From a checkpoint of a small self-supervised image encoder: muon at rate 0.0018.
Rows from block 11, named by matrix and row number. Rows with one number belong to one channel. Each number is 500 + 25 x the weight over its row's rms, rounded and kept within 0 to 999. All counts start at 0. Numbers have three digits each. After the name is the row's rms in percent of the matrix's.
# convs0: expand pointwise conv (model.blocks.11.convs.0.weight, 288x48x1x1), inputs 0-47
# convs1: depthwise 5x5 conv (model.blocks.11.convs.1.weight, 288x1x5x5, trained with AdamW), a 5x5 kernel
# convs2: project pointwise conv (model.blocks.11.convs.2.weight, 48x288x1x1, transposed), outputs 0-47
convs0.79 074:502534487499475470516447473471497521471480503465496470480511517508504470523517529560525482542562473493478500502496540507494479483503495531479503
convs1.79 084:512518547521497502492523525483487482466480492481455443466478486475482490484
convs2.79 084:466539487537553510436530515512514506547514502464519507520507473525528498498450520519501468508483489487519499525497500515479505522510485547472487
convs0.80 066:512521475482478521480488537493542506475526548493554503484533515498486460544489461490517455465517478491494467527516505510487533526535514508511502
convs1.80 095:483469471467477453462445461467497478500482491499518506529506502510517507508
convs2.80 064:449516478537469527481524452492500492529475492494522524532479465479486484485507486466507530458518508528508499477511447480515480467500516495504550
convs0.81 140:486511518513496470533520460521514473452519479478485478483511471493532486506455453465530514555487519477504485510478522459485487533491525496517472
convs1.81 111:523492515509487527489475479477538467494493476555465499506460551495502513487
convs2.81 099:500490468478511523523529437479453471460514503493539493514490476484487508467511469466526488547486490474518491508515504472485544448506499485506486
convs0.82 092:500497465478466512462496469561492519562506514494498490509492468520483508510437526512470489506498490458540473507506502511484473486494511535524529
convs1.82 094:520510559510510527505510517520494479479489503467485442462496522508474515534
convs2.82 087:468510460523515535486485503531521515457526491495462464448506511502512495458505506478491534503529526466523519485505468502454470476461486466511503
convs0.83 057:515461554517492511471507491449519512456454497518508505517502499527512510447524521501496487509513527519472535498526515531516471542456514476482506
convs1.83 086:509489483500530517438472473512508459488476532517496493479522544518515505534
convs2.83 061:483538489497463510484526541474483503450491518502499546470477496526474461494505528499466524513518469517555485501509485520495548490476496505481455
convs0.84 113:493514501459524508509541484490477490486496513522521483534494533485467506487455532497441505512521510480531468477484497504501539489528569484493533
convs1.84 101:477517539524507457463468511508482472480515533475479480496499528530542519491
convs2.84 108:459484489507495529475467485520477488480488483520474509486525507511477499458506493503502492526489478488473505469424442496481516560489500491525462
convs0.85 101:514474529486455533487524521484527492507495504477510549511504493476465515490494487488473558484509475488544540503456470487483512528461489482542513
convs1.85 092:491510481482516525506491485525498484477479533483462502461487537508556514548
convs2.85 099:490507511483493518475531530544558518448495490478475541503476454485546484498514485474506480489539510486471519482512515507496474515524486505452525
convs0.86 072:468482553521561453489479492470494462498483513488521454476510551506492508454484506498469453505536514515479516500524509504501503495495513498498530
convs1.86 094:468452455470480487491538492471477477532478458494487507493493485478475488486
convs2.86 080:482496453497472436525501523463491483514505493541519476512443457472517489549521502515515472503508494490495504538519528495500466472521522489485486
convs0.87 130:475491488497490430498517482484486492516519515487449494527467507523507469462535486528491467541506498453555510499493520486488464524498479510528504
convs1.87 104:504480493494519540498491476481553489494481484559496489472485550487486478477
convs2.87 098:513479473462508487506524493448525501461485481478461469448508528499519481491497491500526535507501470486524505546479496474459521533518463476467494
convs0.88 109:450476536491510508486519481485506535514510483508498498530460519503485456487537482512530494534500509543445495517487494498500450522508449519535518
convs1.88 098:528551545534531489489466487489491471454468470496499494490484481488481493486
convs2.88 104:518531508497502526495491524519498474477471511505443504509533484491508489494535494539493520531513490568462545525515475491470485508497504550542495
convs0.89 080:524508501490512489508486535475461526484553474518515519547534499495472495479556487481498528480486508507477499450489499510444458521495531527504510
convs1.89 102:575538507522529515464461479509486471510489502497485495490512497485492508538
convs2.89 083:532560557490547497531543535512523500502509522526500510507487475460506519464496508476511497519503492531479542510513519516513519487456469522518498
convs0.90 084:479454501545508494477501504502489515478501494505505506510518503521503511536532517498487566492552466476510482452548498530487519491497500470543456
convs1.90 095:496495554458518474501524455502515526500468531495497473453519494510514478519
convs2.90 097:557484458465489483494534504474516507522492503515489494528541495442511496520533496492514525513527454510459499516489457480510464475514473510471514
convs0.91 088:512531522493508486518530509528483497509503501509489544452527491528541490508481485478528518506536473546482431519517471530507509476465512490460499
convs1.91 107:485513494510470474514499544484473519481522470477529504555498453515479531489
convs2.91 132:475487477539502511501474453542503542475494490497519460517516526482494520487521452533492477490519455524460512494491508454520504489508454508532520
convs0.92 097:511504469496501459547508511451501556493542503511466488486517491493488524474463561505506477478500497498519502532470513497539522499486498450494476
convs1.92 111:485503497495513473467485449486483498516485476486480454472486468476464471462
convs2.92 115:499507514470471532536478488511523478549510519460470486477459492493502507523538524471515471474466460542486500484518472461491500499496476530458504
convs0.93 067:482483551529458524484496521499496503492493471495546565464527484510493488467540523497519476519509478485514532518513445527525509493511519505488471
convs1.93 108:523512517502536524495498485527518504495488524489465457479511470451451465493
convs2.93 075:506531490439483492510509460466499515492512502488461542508519478464477454525489528516499495480447480501494510529481512509455522495544479520473504
convs0.94 056:532479479529505438501517496483537522455464507498498480469512503537503528510510518486490505527453498462553527514490509524487492492453476522512523
convs1.94 095:532521533518517519479497502511525482477481513521475497434482511488505454464
convs2.94 061:485548506496522490477499514552476502510488504456466492482558479512484518450476504518482500520509429479513530511495525497476506475486469489517516
convs0.95 075:529480503542516518501536496483496516518506533510458514504477437486497501502495491526519497530452463512486450509471445524508454491504503516491474
convs1.95 097:478498513501476457475534490471481507544492463479501494488465446484479481487
convs2.95 076:485503493518518503525514482459498481521499492494507477479462457479553517523458511529487532471490533502511552477511504492534439527505516480532504
convs0.96 141:486482483472497521543480508477467543481524494493496492472492501477491465516525548469483510493534501504514519505536456521481495483509498516530419
convs1.96 107:519495518493511502487522488495516511592511524495478544477500513487530494500
convs2.96 135:475495495514491504485510498511485526418494529488507511470482487491489514527500465492540477485545509566506476509524499473540537536495476484503491
convs0.97 153:491502483489506484507535458507492532503487494504486469523482540472487453536530513483512457498517486556476482502452503490469516501438467491485492
convs1.97 105:528585535556540496501496501496502513502502509491484490485481497489500485495
convs2.97 139:488488486445526492506499514504512498510475471499428489497459508496537486537552511497553505483521476542520508488507505456478527508490505516478516
convs0.98 099:494525508549507525488502537543443545476538473532541515460509486495487510508519497466471498513480475483506464499489511505533468465503521483502488
convs1.98 101:494496480507494481507505514491514539573555517509531515508491484488468475475
convs2.98 115:462509502521481529480511496481520512499530481521525503482483518501511461539542471455530539447510493529508488507491500462461489545503531491460506
convs0.99 068:442480505488503542478500492494508466494532472530489468497478515499511479506513461457482482520496532476566497468531521496530525526501466524482504
convs1.99 101:553530506520516529512510516512501490478498473496499468483472511513461451454
convs2.99 066:490484498460534482504489493530524496498526516503490532524504541543494487499511470528512550494517438447512531535484517524516512553481502493506505
convs0.100 069:489494475507531480471492481462524544498506500484490537513523523476513486484440463515559512510515519494515453521511493523535545491475505470479512
convs1.100 100:507495476488496499494482469487508449448473507494458453480490519483461495523
convs2.100 077:533512473473508491537510522501513552498448497517493504512519494507504556498547495460473427520482514494513469531484506479501477481499497480511520
convs0.101 068:487555488496532488493480498519517493541540488486540495512506469532533507475466550537512494460481472507511471504481494469503482489480483517441497
convs1.101 091:482487508508532476471482509503483475457530529482477475546530463481513534502
convs2.101 086:487467504516509535510470519547527485520468506511479493490503533542480495433517558486454475511491489493456478498484515499506497516477485517504540
convs0.102 160:524496494485450533472493542509508526493471498473486515505494468491513471513522462502546524492512526495460514450478512456499514494551500493544473
convs1.102 103:487489465496469482494464494467463479475481456483497478491485467481457474476
convs2.102 156:524491471522529528461513492514519486467539491494529524466482510502472559524452525470477500477484522514496489529542525462528515497522495505512534
convs0.103 075:536526468482512508527488495544503507520474479515527507484522550478477502546481530516454470522543488478489484510497502546525520461520491518495536
convs1.103 095:486448461468513494457473470517537485481490534531492499502521526512517495521
convs2.103 073:512451490503515484511440513498486463468482489548493500508490510502479468465518514510516536485480495513536515520499512478476487530558494489517560
convs0.104 080:501475508517502488472458480532499527462478517525521509504474464491509527468505531465466468497497477475478529510510533479510485491552496525556537
convs1.104 098:483472459472468457489518482458477511523510458471481504485468477493500485486
convs2.104 082:532515518540493515504509502552512445500522533485496528512477535449506500489500501505528484525499492511502503473513531478470555447512524539497510
convs0.105 100:530493507503485476516505519489495525525470526496485524538510535474482528480522528483477471531533466487503525512488497497519577482540484495554512
convs1.105 088:498484467527546488451453502519487464475494509506503518519542526517521516502
convs2.105 103:475508497561485450532472498497519480495536507491548498518473493510467476552496505474484492495533496455508490495485535516492496534547494510508534
convs0.106 105:470483532462484497488477478546527539462524548528470510526498521521487467489475480489513478490482499443502503493489514535512471534532483493482478
convs1.106 102:482464460475486490478454482492484476452467503498501512498505527516552520504
convs2.106 101:463499485545489489518463520489506490562476513477527474492507500454484491534505520536486483495455510528487530454514522485489467470521477530509515
convs0.107 073:434482512500463477515516519471501477492520465495468527532530534519458495479501551527460464473541486467514499517482488500499484496524506500508497
convs1.107 089:510529468469487502553470450484495535470467494473495504484505483486533510497
convs2.107 089:475508465500506514499551501465524537491464486487518499477497493548528501429533501485462501523508477461500480518497518482501519471454528520495504
convs0.108 116:486481456477497492485538481506521473525501528504458509516516504507495541469480499524521453517533513515467521471487440455519516507487538511483468
convs1.108 094:465475483479476519548545548518484500474510484497511513528503490491470496459
convs2.108 129:492470522546475526511507462556473502481550523497533479516517500501467500512488515499530529500540486494488486492490449513475525532508467544513512
convs0.109 077:506464494510459472538508459515498459513527505482509519520475479475524505537516446518528503480498520506509508486507540435484465511484504545499499
convs1.109 092:484470469486496489480453483508501498470486507482515504529532478510505535570
convs2.109 108:489450511483485483486455494475519501536483506528480495488484518487467504493505554552513491478518526470507417506482505503522502505486517492530474
convs0.110 093:479537532523526507492489474467521509494497482486519513513460508545474534515514492501474463466465534479466493431519487480489470484531504469496489
convs1.110 110:456467460463445492516495522490516519505524520495515500514488471474482475469
convs2.110 111:472495562494487548467525537487520493494521462503517518493463445494521488533498482458501507470491499493514484458488464474471509495472484524490489
convs0.111 060:489538509516541487476476480479465527494526458543524525521525546500532525471532504507512508491487474536525509523511471525487474528458521514472504
convs1.111 107:493494486491510492500495467498491468474446498504451455464512527472464482512
convs2.111 076:507445494474473513485499464504494530468498504508532514534505468500462484467529518469494461467487541524513447513495496504532540480495498540478498
convs0.112 062:514497511544467489542462527487516506528492479486472486485492498497470542502517477511496501494516518545511520535455474504546530500481455470478541
convs1.112 111:440489440474482465495458480492464509480493474495524503506502489510497486486
convs2.112 073:526513509484508514540509524501475503511448507524531480465505449484447504458521518518466462483473513503506471470481489473527461467498478486487503
convs0.113 139:457471463546525507462489463501492504497494503519511528534449484471547481471494472459475536520473495495507517517512530481484530502532488503515516
convs1.113 093:513506527501529527523559528530515478441482521500493466475487484492507499490
convs2.113 134:447495520522516492492520481506470468512515525518513487525506523506510496472507498528483569458482500464483513505527444494551453495496511489491524
convs0.114 109:510457469497538522519513468545499524508517521531506510503479500473479492461502513460475497470529498469480517530516515479529561484508453483510527
convs1.114 089:480467496529526471456488510515484469482518534492474496534522517495522547531
convs2.114 095:468496478517490496514497508429489481472515488481515482518517528502486484462500572516487519511488510441475504474511486518511479527488516515526549
convs0.115 060:517494512509510491451488490554485514515532489533502456533502539457481543489530464500531495490491501483477508486496493485507520495495531537518564
convs1.115 098:492471495465513477485517463483473476525466473488490517452478496521514458469
convs2.115 073:537465467475471500489509508531512481513462501509512456509471446490540518506536522478473496494458498497452479511510524482520499446515494488532506
convs0.116 110:490500459498510475484489493556511477506580514522494512541466509515480494543449507527487522533502505517484453477508495476531512511493493488502496
convs1.116 102:469493480499493494532505533487465515489518457482525496548475458491475494459
convs2.116 121:485522489481479522486524513528505503460440529493498507523461489513477470476556510510493472481531513477496527496508530530503550525508441505485497
convs0.117 186:447499487490499518551513489465477512491482527509507491538440506503521499526524480475466480476521468498489494484479489512514526471528567492520523
convs1.117 101:476476488483481477475469475473490462479468481485468471464466492472483472481
convs2.117 164:483511478472532484493498466484521484531515501497507498501482544508485540529488501482489507511525502504514484536574561460530463492534504517511529
convs0.118 087:458484523480460466505504493490453459502486549492523487442484522525504497496479532488508500519432514509502514509514518496489482483449478492517484
convs1.118 100:514546535519525475498501491505461456486485530523505504490557490484489465507
convs2.118 075:506482498514561518505506504524503534496461458448495525495535504516504526486476493556532519519541489491484465519451508483475493520510475485477509
convs0.119 057:476534514538525531476505484503475501486510497522483491474533503496491537475557510530540508527467458540458501525466472481493490509460496490475517
convs1.119 107:481486507517512484478485515500513501440480498492499436446467513518490480493
convs2.119 055:491468485496451476464496467513496539499516479478499479516510460460498506462515537484477538513511458508483472513486509456517529464503483536462499
convs0.120 122:508501461490462506486513459504515543512554514546499500525513495463504508510516489461477485506482461465495530495483472480494526538547513515500454
convs1.120 106:473471476472465490503518490509486522547515495467503523484460454487489481462
convs2.120 128:514474517471486520505513532559481497495482486436461506467523516490474500523484522450513521530519488516490490482463479544522539504514479486511514
convs0.121 099:499496499476507459518479507471499469525472510490541467503537515453484469550504517473503475515459473543474484492510505518494512482498463495559515
convs1.121 100:485503498529496456494500519496447494508544496452485495534504456502512536517
convs2.121 080:481524499476511451514504515507529506517517491494547522478513506512498490528505491541442573502490528489497528529480516534512534552498489486484499
convs0.122 122:468535478475512474509456487473478512479488473466438466499516478533502482478460489492521508540481527475474470497448479489474500517513510477503498
convs1.122 108:506503527514495515503506498506536486462485516530490472487523558535520526552
convs2.122 114:492532517503551498504518495503509420457518544519513495502483523503491500515502489496524511508461514488490458521516481494496527430517469514475495
convs0.123 062:506486556524548499517489510502500502497537503489516481534473442532496458513536486515566523477469485469497493498526471510516484497504498491489463
convs1.123 098:520517483508544506499449454539511512491433505509504491477508516506500490518
convs2.123 064:540448487489506499548469522533488517520538529502537492500522459516484540485486478502465528532504470543530507518478487503483535526502525488490515
convs0.124 100:489517533491498497524506527504504468530483471532485488545463512541539514488519467546509486485485485497511462498517484481496501480538525477436539
convs1.124 098:531496531503532535489511482529532494540508534518504518495524538510542507537
convs2.124 123:467510470494509492487541448549528513532499516533516522477471530517469520514498472500475539512497513540517506518471536487502525535477466512501532
convs0.125 135:518533518536486485503513492486507531509482456507548497549512502503438490518497477514500471472507453507487475503501508490480518483456446512518461
convs1.125 118:545522519518537518490483477530511476474478507527501490488530537486464487546
convs2.125 109:528492501563515498525529523554533464519485543500462515485509451455498526524523480487466494525481504513489489475487512461511500488524482500482488
convs0.126 118:491491528479482514515498523479527517521469467505483481473460460497513543514521564544519504481525522500499498521490522487491494531570496499485475
convs1.126 121:460480475475458482500497495477466491524502467476487492487479458477462486461
convs2.126 129:492506517499467546501525496494462471540536519519473483478469520453523496483500487517487510478458483516523512459529500466517500483489504532439526
convs0.127 066:469530505505486505528539468464491508467455456513496507507451505507511486486450492515512494533470501505534507461510459462505493559512495492503492
convs1.127 098:505520523520535443512454471467475541502497506468500523509491509483471520500
convs2.127 063:488479503486521472538520519471433478539519525505487473501544501472471478462521484478480528487495477537535512480528513523504480528508499471520530
convs0.128 092:479498469502487542512496512477462492526476481453506483509500482525482447511514461492515485512495517504474539507472486433520499457536479483514468
convs1.128 097:539535535521514491488491479481487496486488479476471476476475532532541533530
convs2.128 094:521485511443492483514478513496509488469488501535496540501507497451477488510522532542530513516497481522536433500486515556484480503492497543493500
convs0.129 065:456535468506543512513487514509477536523502469476489552495462487527488484554505495492529466505504505561504499504508531506486518527504456486488517
convs1.129 092:517507482502541469470465448510498492479468515507487480487529538522527516532
convs2.129 072:500516474525527504528476508532492508557498469550534514500549465489455508506527491474470500541482477526517537467511528517518494496526501498509523
convs0.130 089:520495489517488517489478504478479507496530541530488476524478491479451504508497494565465478469507495485528493459453490509469464558531506503498495
convs1.130 091:499495484480491470480482501488455475459488478457492484486456499489465475457
convs2.130 090:532503477516495480508501468458542469510543488510505459531525520498477488514491528517538492479493525480489475512486537485520500486480499573538526
convs0.131 068:457533480485507504525530496490503519494528440492472495535511508495472523518491544459497447487464508450499536494481504536527507512493469514487494
convs1.131 105:501485452502501519465489522505484457507524455514475467503482490467455522490
convs2.131 060:477516528536497462501515511511529485500510562508506489518514543494469522485485474509555511546553515509462537495516481520502499511465497478476519
convs0.132 084:509472479528491482447487468505495487535547549568519480480472477506490518480483513526491527502549521539493507545488495507479493495496485498494512
convs1.132 096:481488491504486468497508512487466499537530481457486522525480472459474470456
convs2.132 076:500521504497506518490464539516481501516496500484509470498487485436524485502433506464495509496505511435493469525466499480481522472449483493474503
convs0.133 062:527464492483488558501507531532493492540470492451479490529516524465519500518495473504477526517493457535500519543537474478470495495487519532491514
convs1.133 090:491460451459482487466475479493491483490498507506514550548511487497532510487
convs2.133 066:475465519501508512539426530526483492457484530501493502539526529501529496510531545483490473496503495478542472527502504470492525516502472480525492
convs0.134 092:522524454486535543514513472510514528521504468500504493468539467516459503537480511494541465508532501538479498495496518463501503513497455535475527
convs1.134 093:461464465464468490518509528543492503475509531509479472510516502479524534523
convs2.134 065:553518457480499508508468495522515465498505505493506523520477494483443480502522527490471534534486489516447546484519509471513460495508499520520542
convs0.135 092:510483484519472491509536492552522462501491491502469481555552496496513468485510511484472494488473478529451509478488462449481489536504503512475486
convs1.135 099:528561535540545517516501513524501487474478510499495488480515520478475469516
convs2.135 105:541473523447467481542504481476509501495534482533517516489448493502543507475468512520463485533503516539513501495484521494482503507471548478499519
convs0.136 127:505510469491475487482485454556493487506485508474492556492488523491481482496450451445493509492499491492481511471511472477522554477502489493509469
convs1.136 098:523510530516522515487479495508537494467482527510469474483522535505561500539
convs2.136 156:540530534498492508564491510446475499500540490478485454466482532482512501518470487555534507495496527502467489459517499477508485507507488498497485
convs0.137 103:483452469500500486468552453486496527473476489533470495514497522518455472495495514505477493517514509508474468527496465543498496520479470509465546
convs1.137 105:523524568535536533478486496536527499475488533495498486490519526512498496509
convs2.137 122:480504503465489509524502464505531492488470480524501510491459501508521494511478501563477504509475447439459518503486543486478511508473512505470543
convs0.138 075:510475529539442477450526463494493489483516509495518544460508515498513504500539496483485482492479506476456462501514516496463464523515511527510540
convs1.138 096:549526503516532524508493509553487475475492553486476484485512497485472469510
convs2.138 085:534559493466495506519497483525509501503486492485477511532555523516500539461496530543473520531502441509450496499494501514487497486483500507500542
convs0.139 118:531495477441472531527491513552539479509481477502489499491491493492462530511498522535498522513493492549526472530505486507490500440507468469505524
convs1.139 089:518540524532533516520515527518480501511509479460459468466460504490475495485
convs2.139 086:497518486522534464446514487465507525499512455498526481475477506539512459501483490488515550510503467531568480519473493524487476476507499492502491
convs0.140 126:482498476516449431486484470511505540524509490505489521518503540521546498510481492485524493489520507496510479544485496457506504486496511495432468
convs1.140 099:485475451480486477476457469469486463480454489510482489473514495499512489532
convs2.140 117:510466490513470498514491468506472473465424484462501532473491477553511497483553509496523537489487486512530484511481461531506509506504503501479517
convs0.141 095:443467447517483531474489513464520499489513511539512493536482469475490508521463512479504526478478471479495509510512469480530468526546489480496531
convs1.141 091:519527499516521497501479484480456460456464466489516530532508476481491532520
convs2.141 107:485465473521506520524478508515499493482501502464523467528531528511458500513507525446473452474498535469525467490481498501468501499488530537535462
convs0.142 101:476503490517489529502529536492465513445505531482553531494501478497537516521473497473456492482529527499514531489517526500465478490488503519555470
convs1.142 105:507538535526529495489490506508529509462494510521511469475539534526528497548
convs2.142 102:521496479493507473554499527533511512475540531494545473533523492479506550481483523515503500477502520511529474521499457492546480475531521518488464
convs0.143 098:498471475542539505468511547460477554460468536496520491509500520512517501513479468462505524520505510499522520516492513512512499488549550492516481
convs1.143 092:548536549544531517523506517527492489477478493477481469489471490489487498482
convs2.143 109:431530471512532488495509531512468491496515530470486508556492500501485522515490484497488478453505495531474532483518502483545484516518555483493482
convs0.144 126:490494494478475467522522536450486504508537532458522489549510536466504467453479479487474455509524501493522511501496523513518517500498457470502480
convs1.144 096:531489496507505531477467488473540513464471441512496468489457501500500500479
convs2.144 101:501473478511477521474500536456513486501477526505508468518498516469482516494472500479494538526516477517565497452486488476473486463503442477476519
convs0.145 123:489481523463452496471504500471537454509533469508511533528468531482477479458505448495508545519510497483490498501501518533488501480459495478517531
convs1.145 082:491476538475491509456555467480506452540484496489465504488480506497512493500
convs2.145 114:551532479502467504466475463467479496497502484514507512458523511483502501443497510449487520516480506484505489493502538532514478454516542485467477
convs0.146 123:509518492485503479468485431470460488501469516529564463473509517499523460519489498527518503479496504512478486515495521470452476467488529500490502
convs1.146 098:510504479481480487475461463464539493472457471531509488481504522525525525519
convs2.146 101:513482487479446510543524503482476495487487455534534534517492501540465507458504532468505528477502505505462512499494456514535493537511516504539505
convs0.147 116:502488502471507513541517478498499463520508491491492453508515548494470513497503477559463512565445516512523493472511479500472526475495483512518520
convs1.147 096:534524505531502495506496524504469472491534524456458478521519463473508525531
convs2.147 092:483509520469469524477549508511529497566514483518459520472492496511521459551487490487492494519462516511500501508446525545487524500487486485498483
convs0.148 099:518512500491515519536529467535478507507512539525486509495538504490466464498476530462454438523484465475517474507519498530529509500517516513458493
convs1.148 082:519497478459494500476483479497525481477479528534498501506536522533560533508
convs2.148 091:487483504519543497468483505501466492504477503491518517523502463547503435480497491496481549532465490467503481497480466461512490504459458489472521
convs0.149 061:525477497459480506495460460492554492467467509496546503489512487506495484466499490528469467521539496502465559505535494498540470508506488507480511
convs1.149 096:518482488491481482496520515477447496520509440473504486495459471475474477474
convs2.149 072:534501449516573514479500496490512489550500479477533487500519494500524478465514508476496516511488530499442533509475490526514516514521469520458501
convs0.150 100:507476495538505503505491501469498541454494554489529504536505553499482498460512512536540495516495469487464530485526502507541545489496498494474474
convs1.150 122:446458462477463467472461469465498497500505506518505509512512522494504515521
convs2.150 083:490490502501516493559501495461489501434514517527511539499514502491481505562523519539490520528503492501544487520478511523453494499509475537530501
convs0.151 072:501503474492524483470537472463513515556456517465489469508510506516516543517459522508494486465500471475554511505482528528503517488525494514503538
convs1.151 093:460482447489479505498474483508461502554492476461477502488479478486469500497
convs2.151 083:511482472481487438498511491494491482514485535496471505552490515484505487529511505517517517451539507527503505503554497472475464484505568516488486
convs0.152 098:480486482503533476475441476503442514471507456475506536488468503509508500470506467519499460527455503542488497486531507508539525494485506476488509
convs1.152 096:518519566540525515496524524516519487472491509515488476474472473473481477481
convs2.152 099:491536485512481530460471529537516475479501495484476482452536506512488486506491503489504515496491507539463517486491519454509499449508425474511505
convs0.153 071:520480494491472527524523492513458478533482575474529510490466468501514489513483482495515516528467491485488498473504510486484504497532465446456524
convs1.153 092:479491447457467507509482470487483498487469472505502517498488535521545527528
convs2.153 066:487486495491502466523476444493509507554457507484504498527469510486513459516491530498505487474509477466529490501506483484519492523560544516550522
convs0.154 101:491466497538499465526527480506472515496485495519550508500508543537449521524480496518531512470467469506495510531506517527478466554469493480491486
convs1.154 093:543545534541524502477465495511480501488494493483525509513492461495460473474
convs2.154 110:496545494522520504476515493536508484497503502455434508484549494488504502498474509504508451505502506466458512507477483473508486486538440507535521
convs0.155 078:462503467481465507493483459461479511526484478509494518529501463507506502496494540492557505525533497462503480524520473513506565502489495520508548
convs1.155 108:523517531498478500507516473456525510494501493438472452479493488527473484483
convs2.155 074:506488460512536526488526501465480538543484493511466507496523552523542520480481460449518500493483491485521506495478495515481488548511497470471533
convs0.156 114:507562500497501554500532496478506501523448510477516505512458476507456494522471473516505503502481554502468521497529525496483467505503541507465505
convs1.156 105:447475463451457491499510505491507517537526495495493519509498481474475477466
convs2.156 095:503544501491515523488459491508474481523452472483472508513501487523527448533475487494509470507481497477483533472504493510485456517425474501513510
convs0.157 093:501517514484478462523514473525472558493534526467507510531470558518518506526485510479505482477509498473494536478458527498490534484480493516475458
convs1.157 101:512473444460452537503507501497507520519514527513517498516519472489472477466
convs2.157 093:541513497508505492504483481490547534458505467497520483524509490490469508518501507536481460525515577475542485482498504503480502512474552501526520
convs0.158 073:467558490539509497473512528488470502511530494524539440515504530538474515469513515515514470476472522529475492515480500463494526490458511495493497
convs1.158 092:508497507499533478508506503518486526533500500507522516500520560535539521560
convs2.158 110:510456466473512481500488468494512502522516514493485490513508523522500526491515572497532486536496528523458427524488512486527513459482500488492519
convs0.159 138:516491482503480514509518510493510499469485470474482533498500450510478505497484540505499510419507515455476515545514462527457499526494528504504461
convs1.159 107:537505522511536522492482490524534496455489538534486472492529538511517511531
convs2.159 146:545499462492475492541517506506513483511507515461482500512519490477520484498512560522532464511524538491480494488516506541490500440543510480464526
convs0.160 131:521493479471486444522504497518473519524529458451482478532493506514468488485499497503510487496533466462506476501483517491528545502536454537496532
convs1.160 092:501501516488506542491507492488574461495502489560496507496509536492500479519
convs2.160 104:529496477534537534515514506499534484511500562539536492525506507472545532515485485509494484494494510517475513516453544502493516443505470483501509
convs0.161 052:510479468501483451472511444520492496517481485480479505488509470517514470525488475513531549506512470468472529518539514474494514514490545457471480
convs1.161 083:512509528515495468488530488460505519536526505494459462450485517521475520520
convs2.161 072:469494475532515533451534490524534485489479494446508496501530490473538492510509527475538511458476502510514561512484471501481463489519487490480489
convs0.162 075:443519526505478472481490480495492518480512474490500464512486458475522505527532539482534543527462481481454513489496497448493497525520480495527482
convs1.162 085:498508498527503471497467533517494486444518529511494463542526483470460504514
convs2.162 077:504468541493494470512447466504517512573508502498460494524547541461492523515496474502501500474520496490493485519471529495511487451530497491502505
convs0.209 077:554462486468499475519493501497463483497463433475505534481515505539479517488475470512472494498510534523477499485528471494531478492467507532521516
convs1.209 094:500520479485461508547514510463519562509494455513525501478475511511523492502
convs2.209 102:485483491506478537482543502523503500446496509499532492487506503515513513546489441473479514491511497519489591500480490481484459506517501488508477
convs0.210 117:510497480514499518482536538494455522474466510537517498521493491489528551515519484448536546494474477495525468514493526535502512508494484516495447
convs1.210 102:464498490491462480502510507489496532548527514519547544548522507502503497482
convs2.210 107:477546507483457514519498514497520520486470434548516483468494536510515495520468502525531515470531499510532526485468538520482499491475506482505466
convs0.211 133:507515508442504562512507500472511515509513511529457462483490485525441456493478472513526482495498495513491531502469496507505501537477460538498502
convs1.211 086:520502502478486517493498505520502494482500511505493464483519531564529548556
convs2.211 132:535516498488513516511461474522510486503483489537527533514492455500452506482467480476486521531482553511535492496526516497500523435514532475522495
convs0.212 145:473538465454536498475496462511512433518507478542487490510515499538539498483471473470492503522485498472490489525494495548500520478476482473492507
convs1.212 109:465505473498461487522500515487456514501506460472526512525483450511473503461
convs2.212 146:481480542495465481527506489500508532512469530467515528534511457481489503506571500491496484507518527452455506513469523551486514508502494496477491
convs0.213 071:491522474506492454503486468527463479530509544482519517507505481523492462531525510529475472506449521474447489515511488501486440482478499507485481
convs1.213 103:521490524492517499509542509484501471505489492490452477463470502472456466458
convs2.213 079:468519518468467552491522513497514467470519496490491486442498482493486510501429553489475521509511501531516504462489503515482469480490493460500487
convs0.214 107:506501484548498521525521481482497518477521539558496516518536515504479488483463481490465500510514460511446502514478515515530506476462464512510453
convs1.214 104:483488525489472479482530477495496487522481504486463538473480471456527484450
convs2.214 117:459514508504504476503480506482532541523488463454481514474500522452464515498512485458518472541521495506495502465515478521503481469510531465547477
convs0.215 114:512494426491486505479490477497458482499550543509539503532530465480476476467480507509502495475471532486489509501540473484493498470511489538512486
convs1.215 098:531521525509522518478486476498550483473463496540503508515532519517535522536
convs2.215 112:472486532535529516539471470457540512501558501520500533515523487479490503496472486504544496519497473473455508489535483505536474528490525519499500
convs0.216 072:532516511463486511520484553463480501543520518470475499532512501494495531479491521464483494486453534495485528451497481537461482487503481471527503
convs1.216 088:452484477509522474490487518537459484476531518470485506543492474476501531484
convs2.216 080:514500507500516476526451474510508509526570480522531552484498502498497516535515461489508498537491454454493494501490544522504512527468520489491483
convs0.217 103:509442517494506480511488498509513523518478524512523455474491469533514514443494506542443517523499488462493463530507526509486482511492539498493536
convs1.217 104:526490500484529504477481481525518472477481528535481492486534554523538512532
convs2.217 101:513503472519493504498471516503486491500470495449524532512481542537461520494518470523437477499481489493533516497436516532497525515523519471518508
convs0.218 077:506493477536509525515504512495474548443478531495490531514458494457506491474499484467523501466511539458457526503477497488502524539479496485527517
convs1.218 091:525520562508532503487511494507521485506508524445457460476488488491519504505
convs2.218 076:531504496502462477507512510474477490531520561467481515538520476452508526437511458498498517493497480519482487523491490501516470467530529499490531
convs0.219 121:515511497466514504500478492464478504550520482525516469543475498458529469476459475485502462491492480480519451489536448468504519491507511499514526
convs1.219 095:521487490478487478465457467480530481484493525509500484479502527516552504550
convs2.219 098:507497501534524513493463493522552489510513482524514475543484486507497492475476521496462535453502487506460496492471457476488531492554517488550505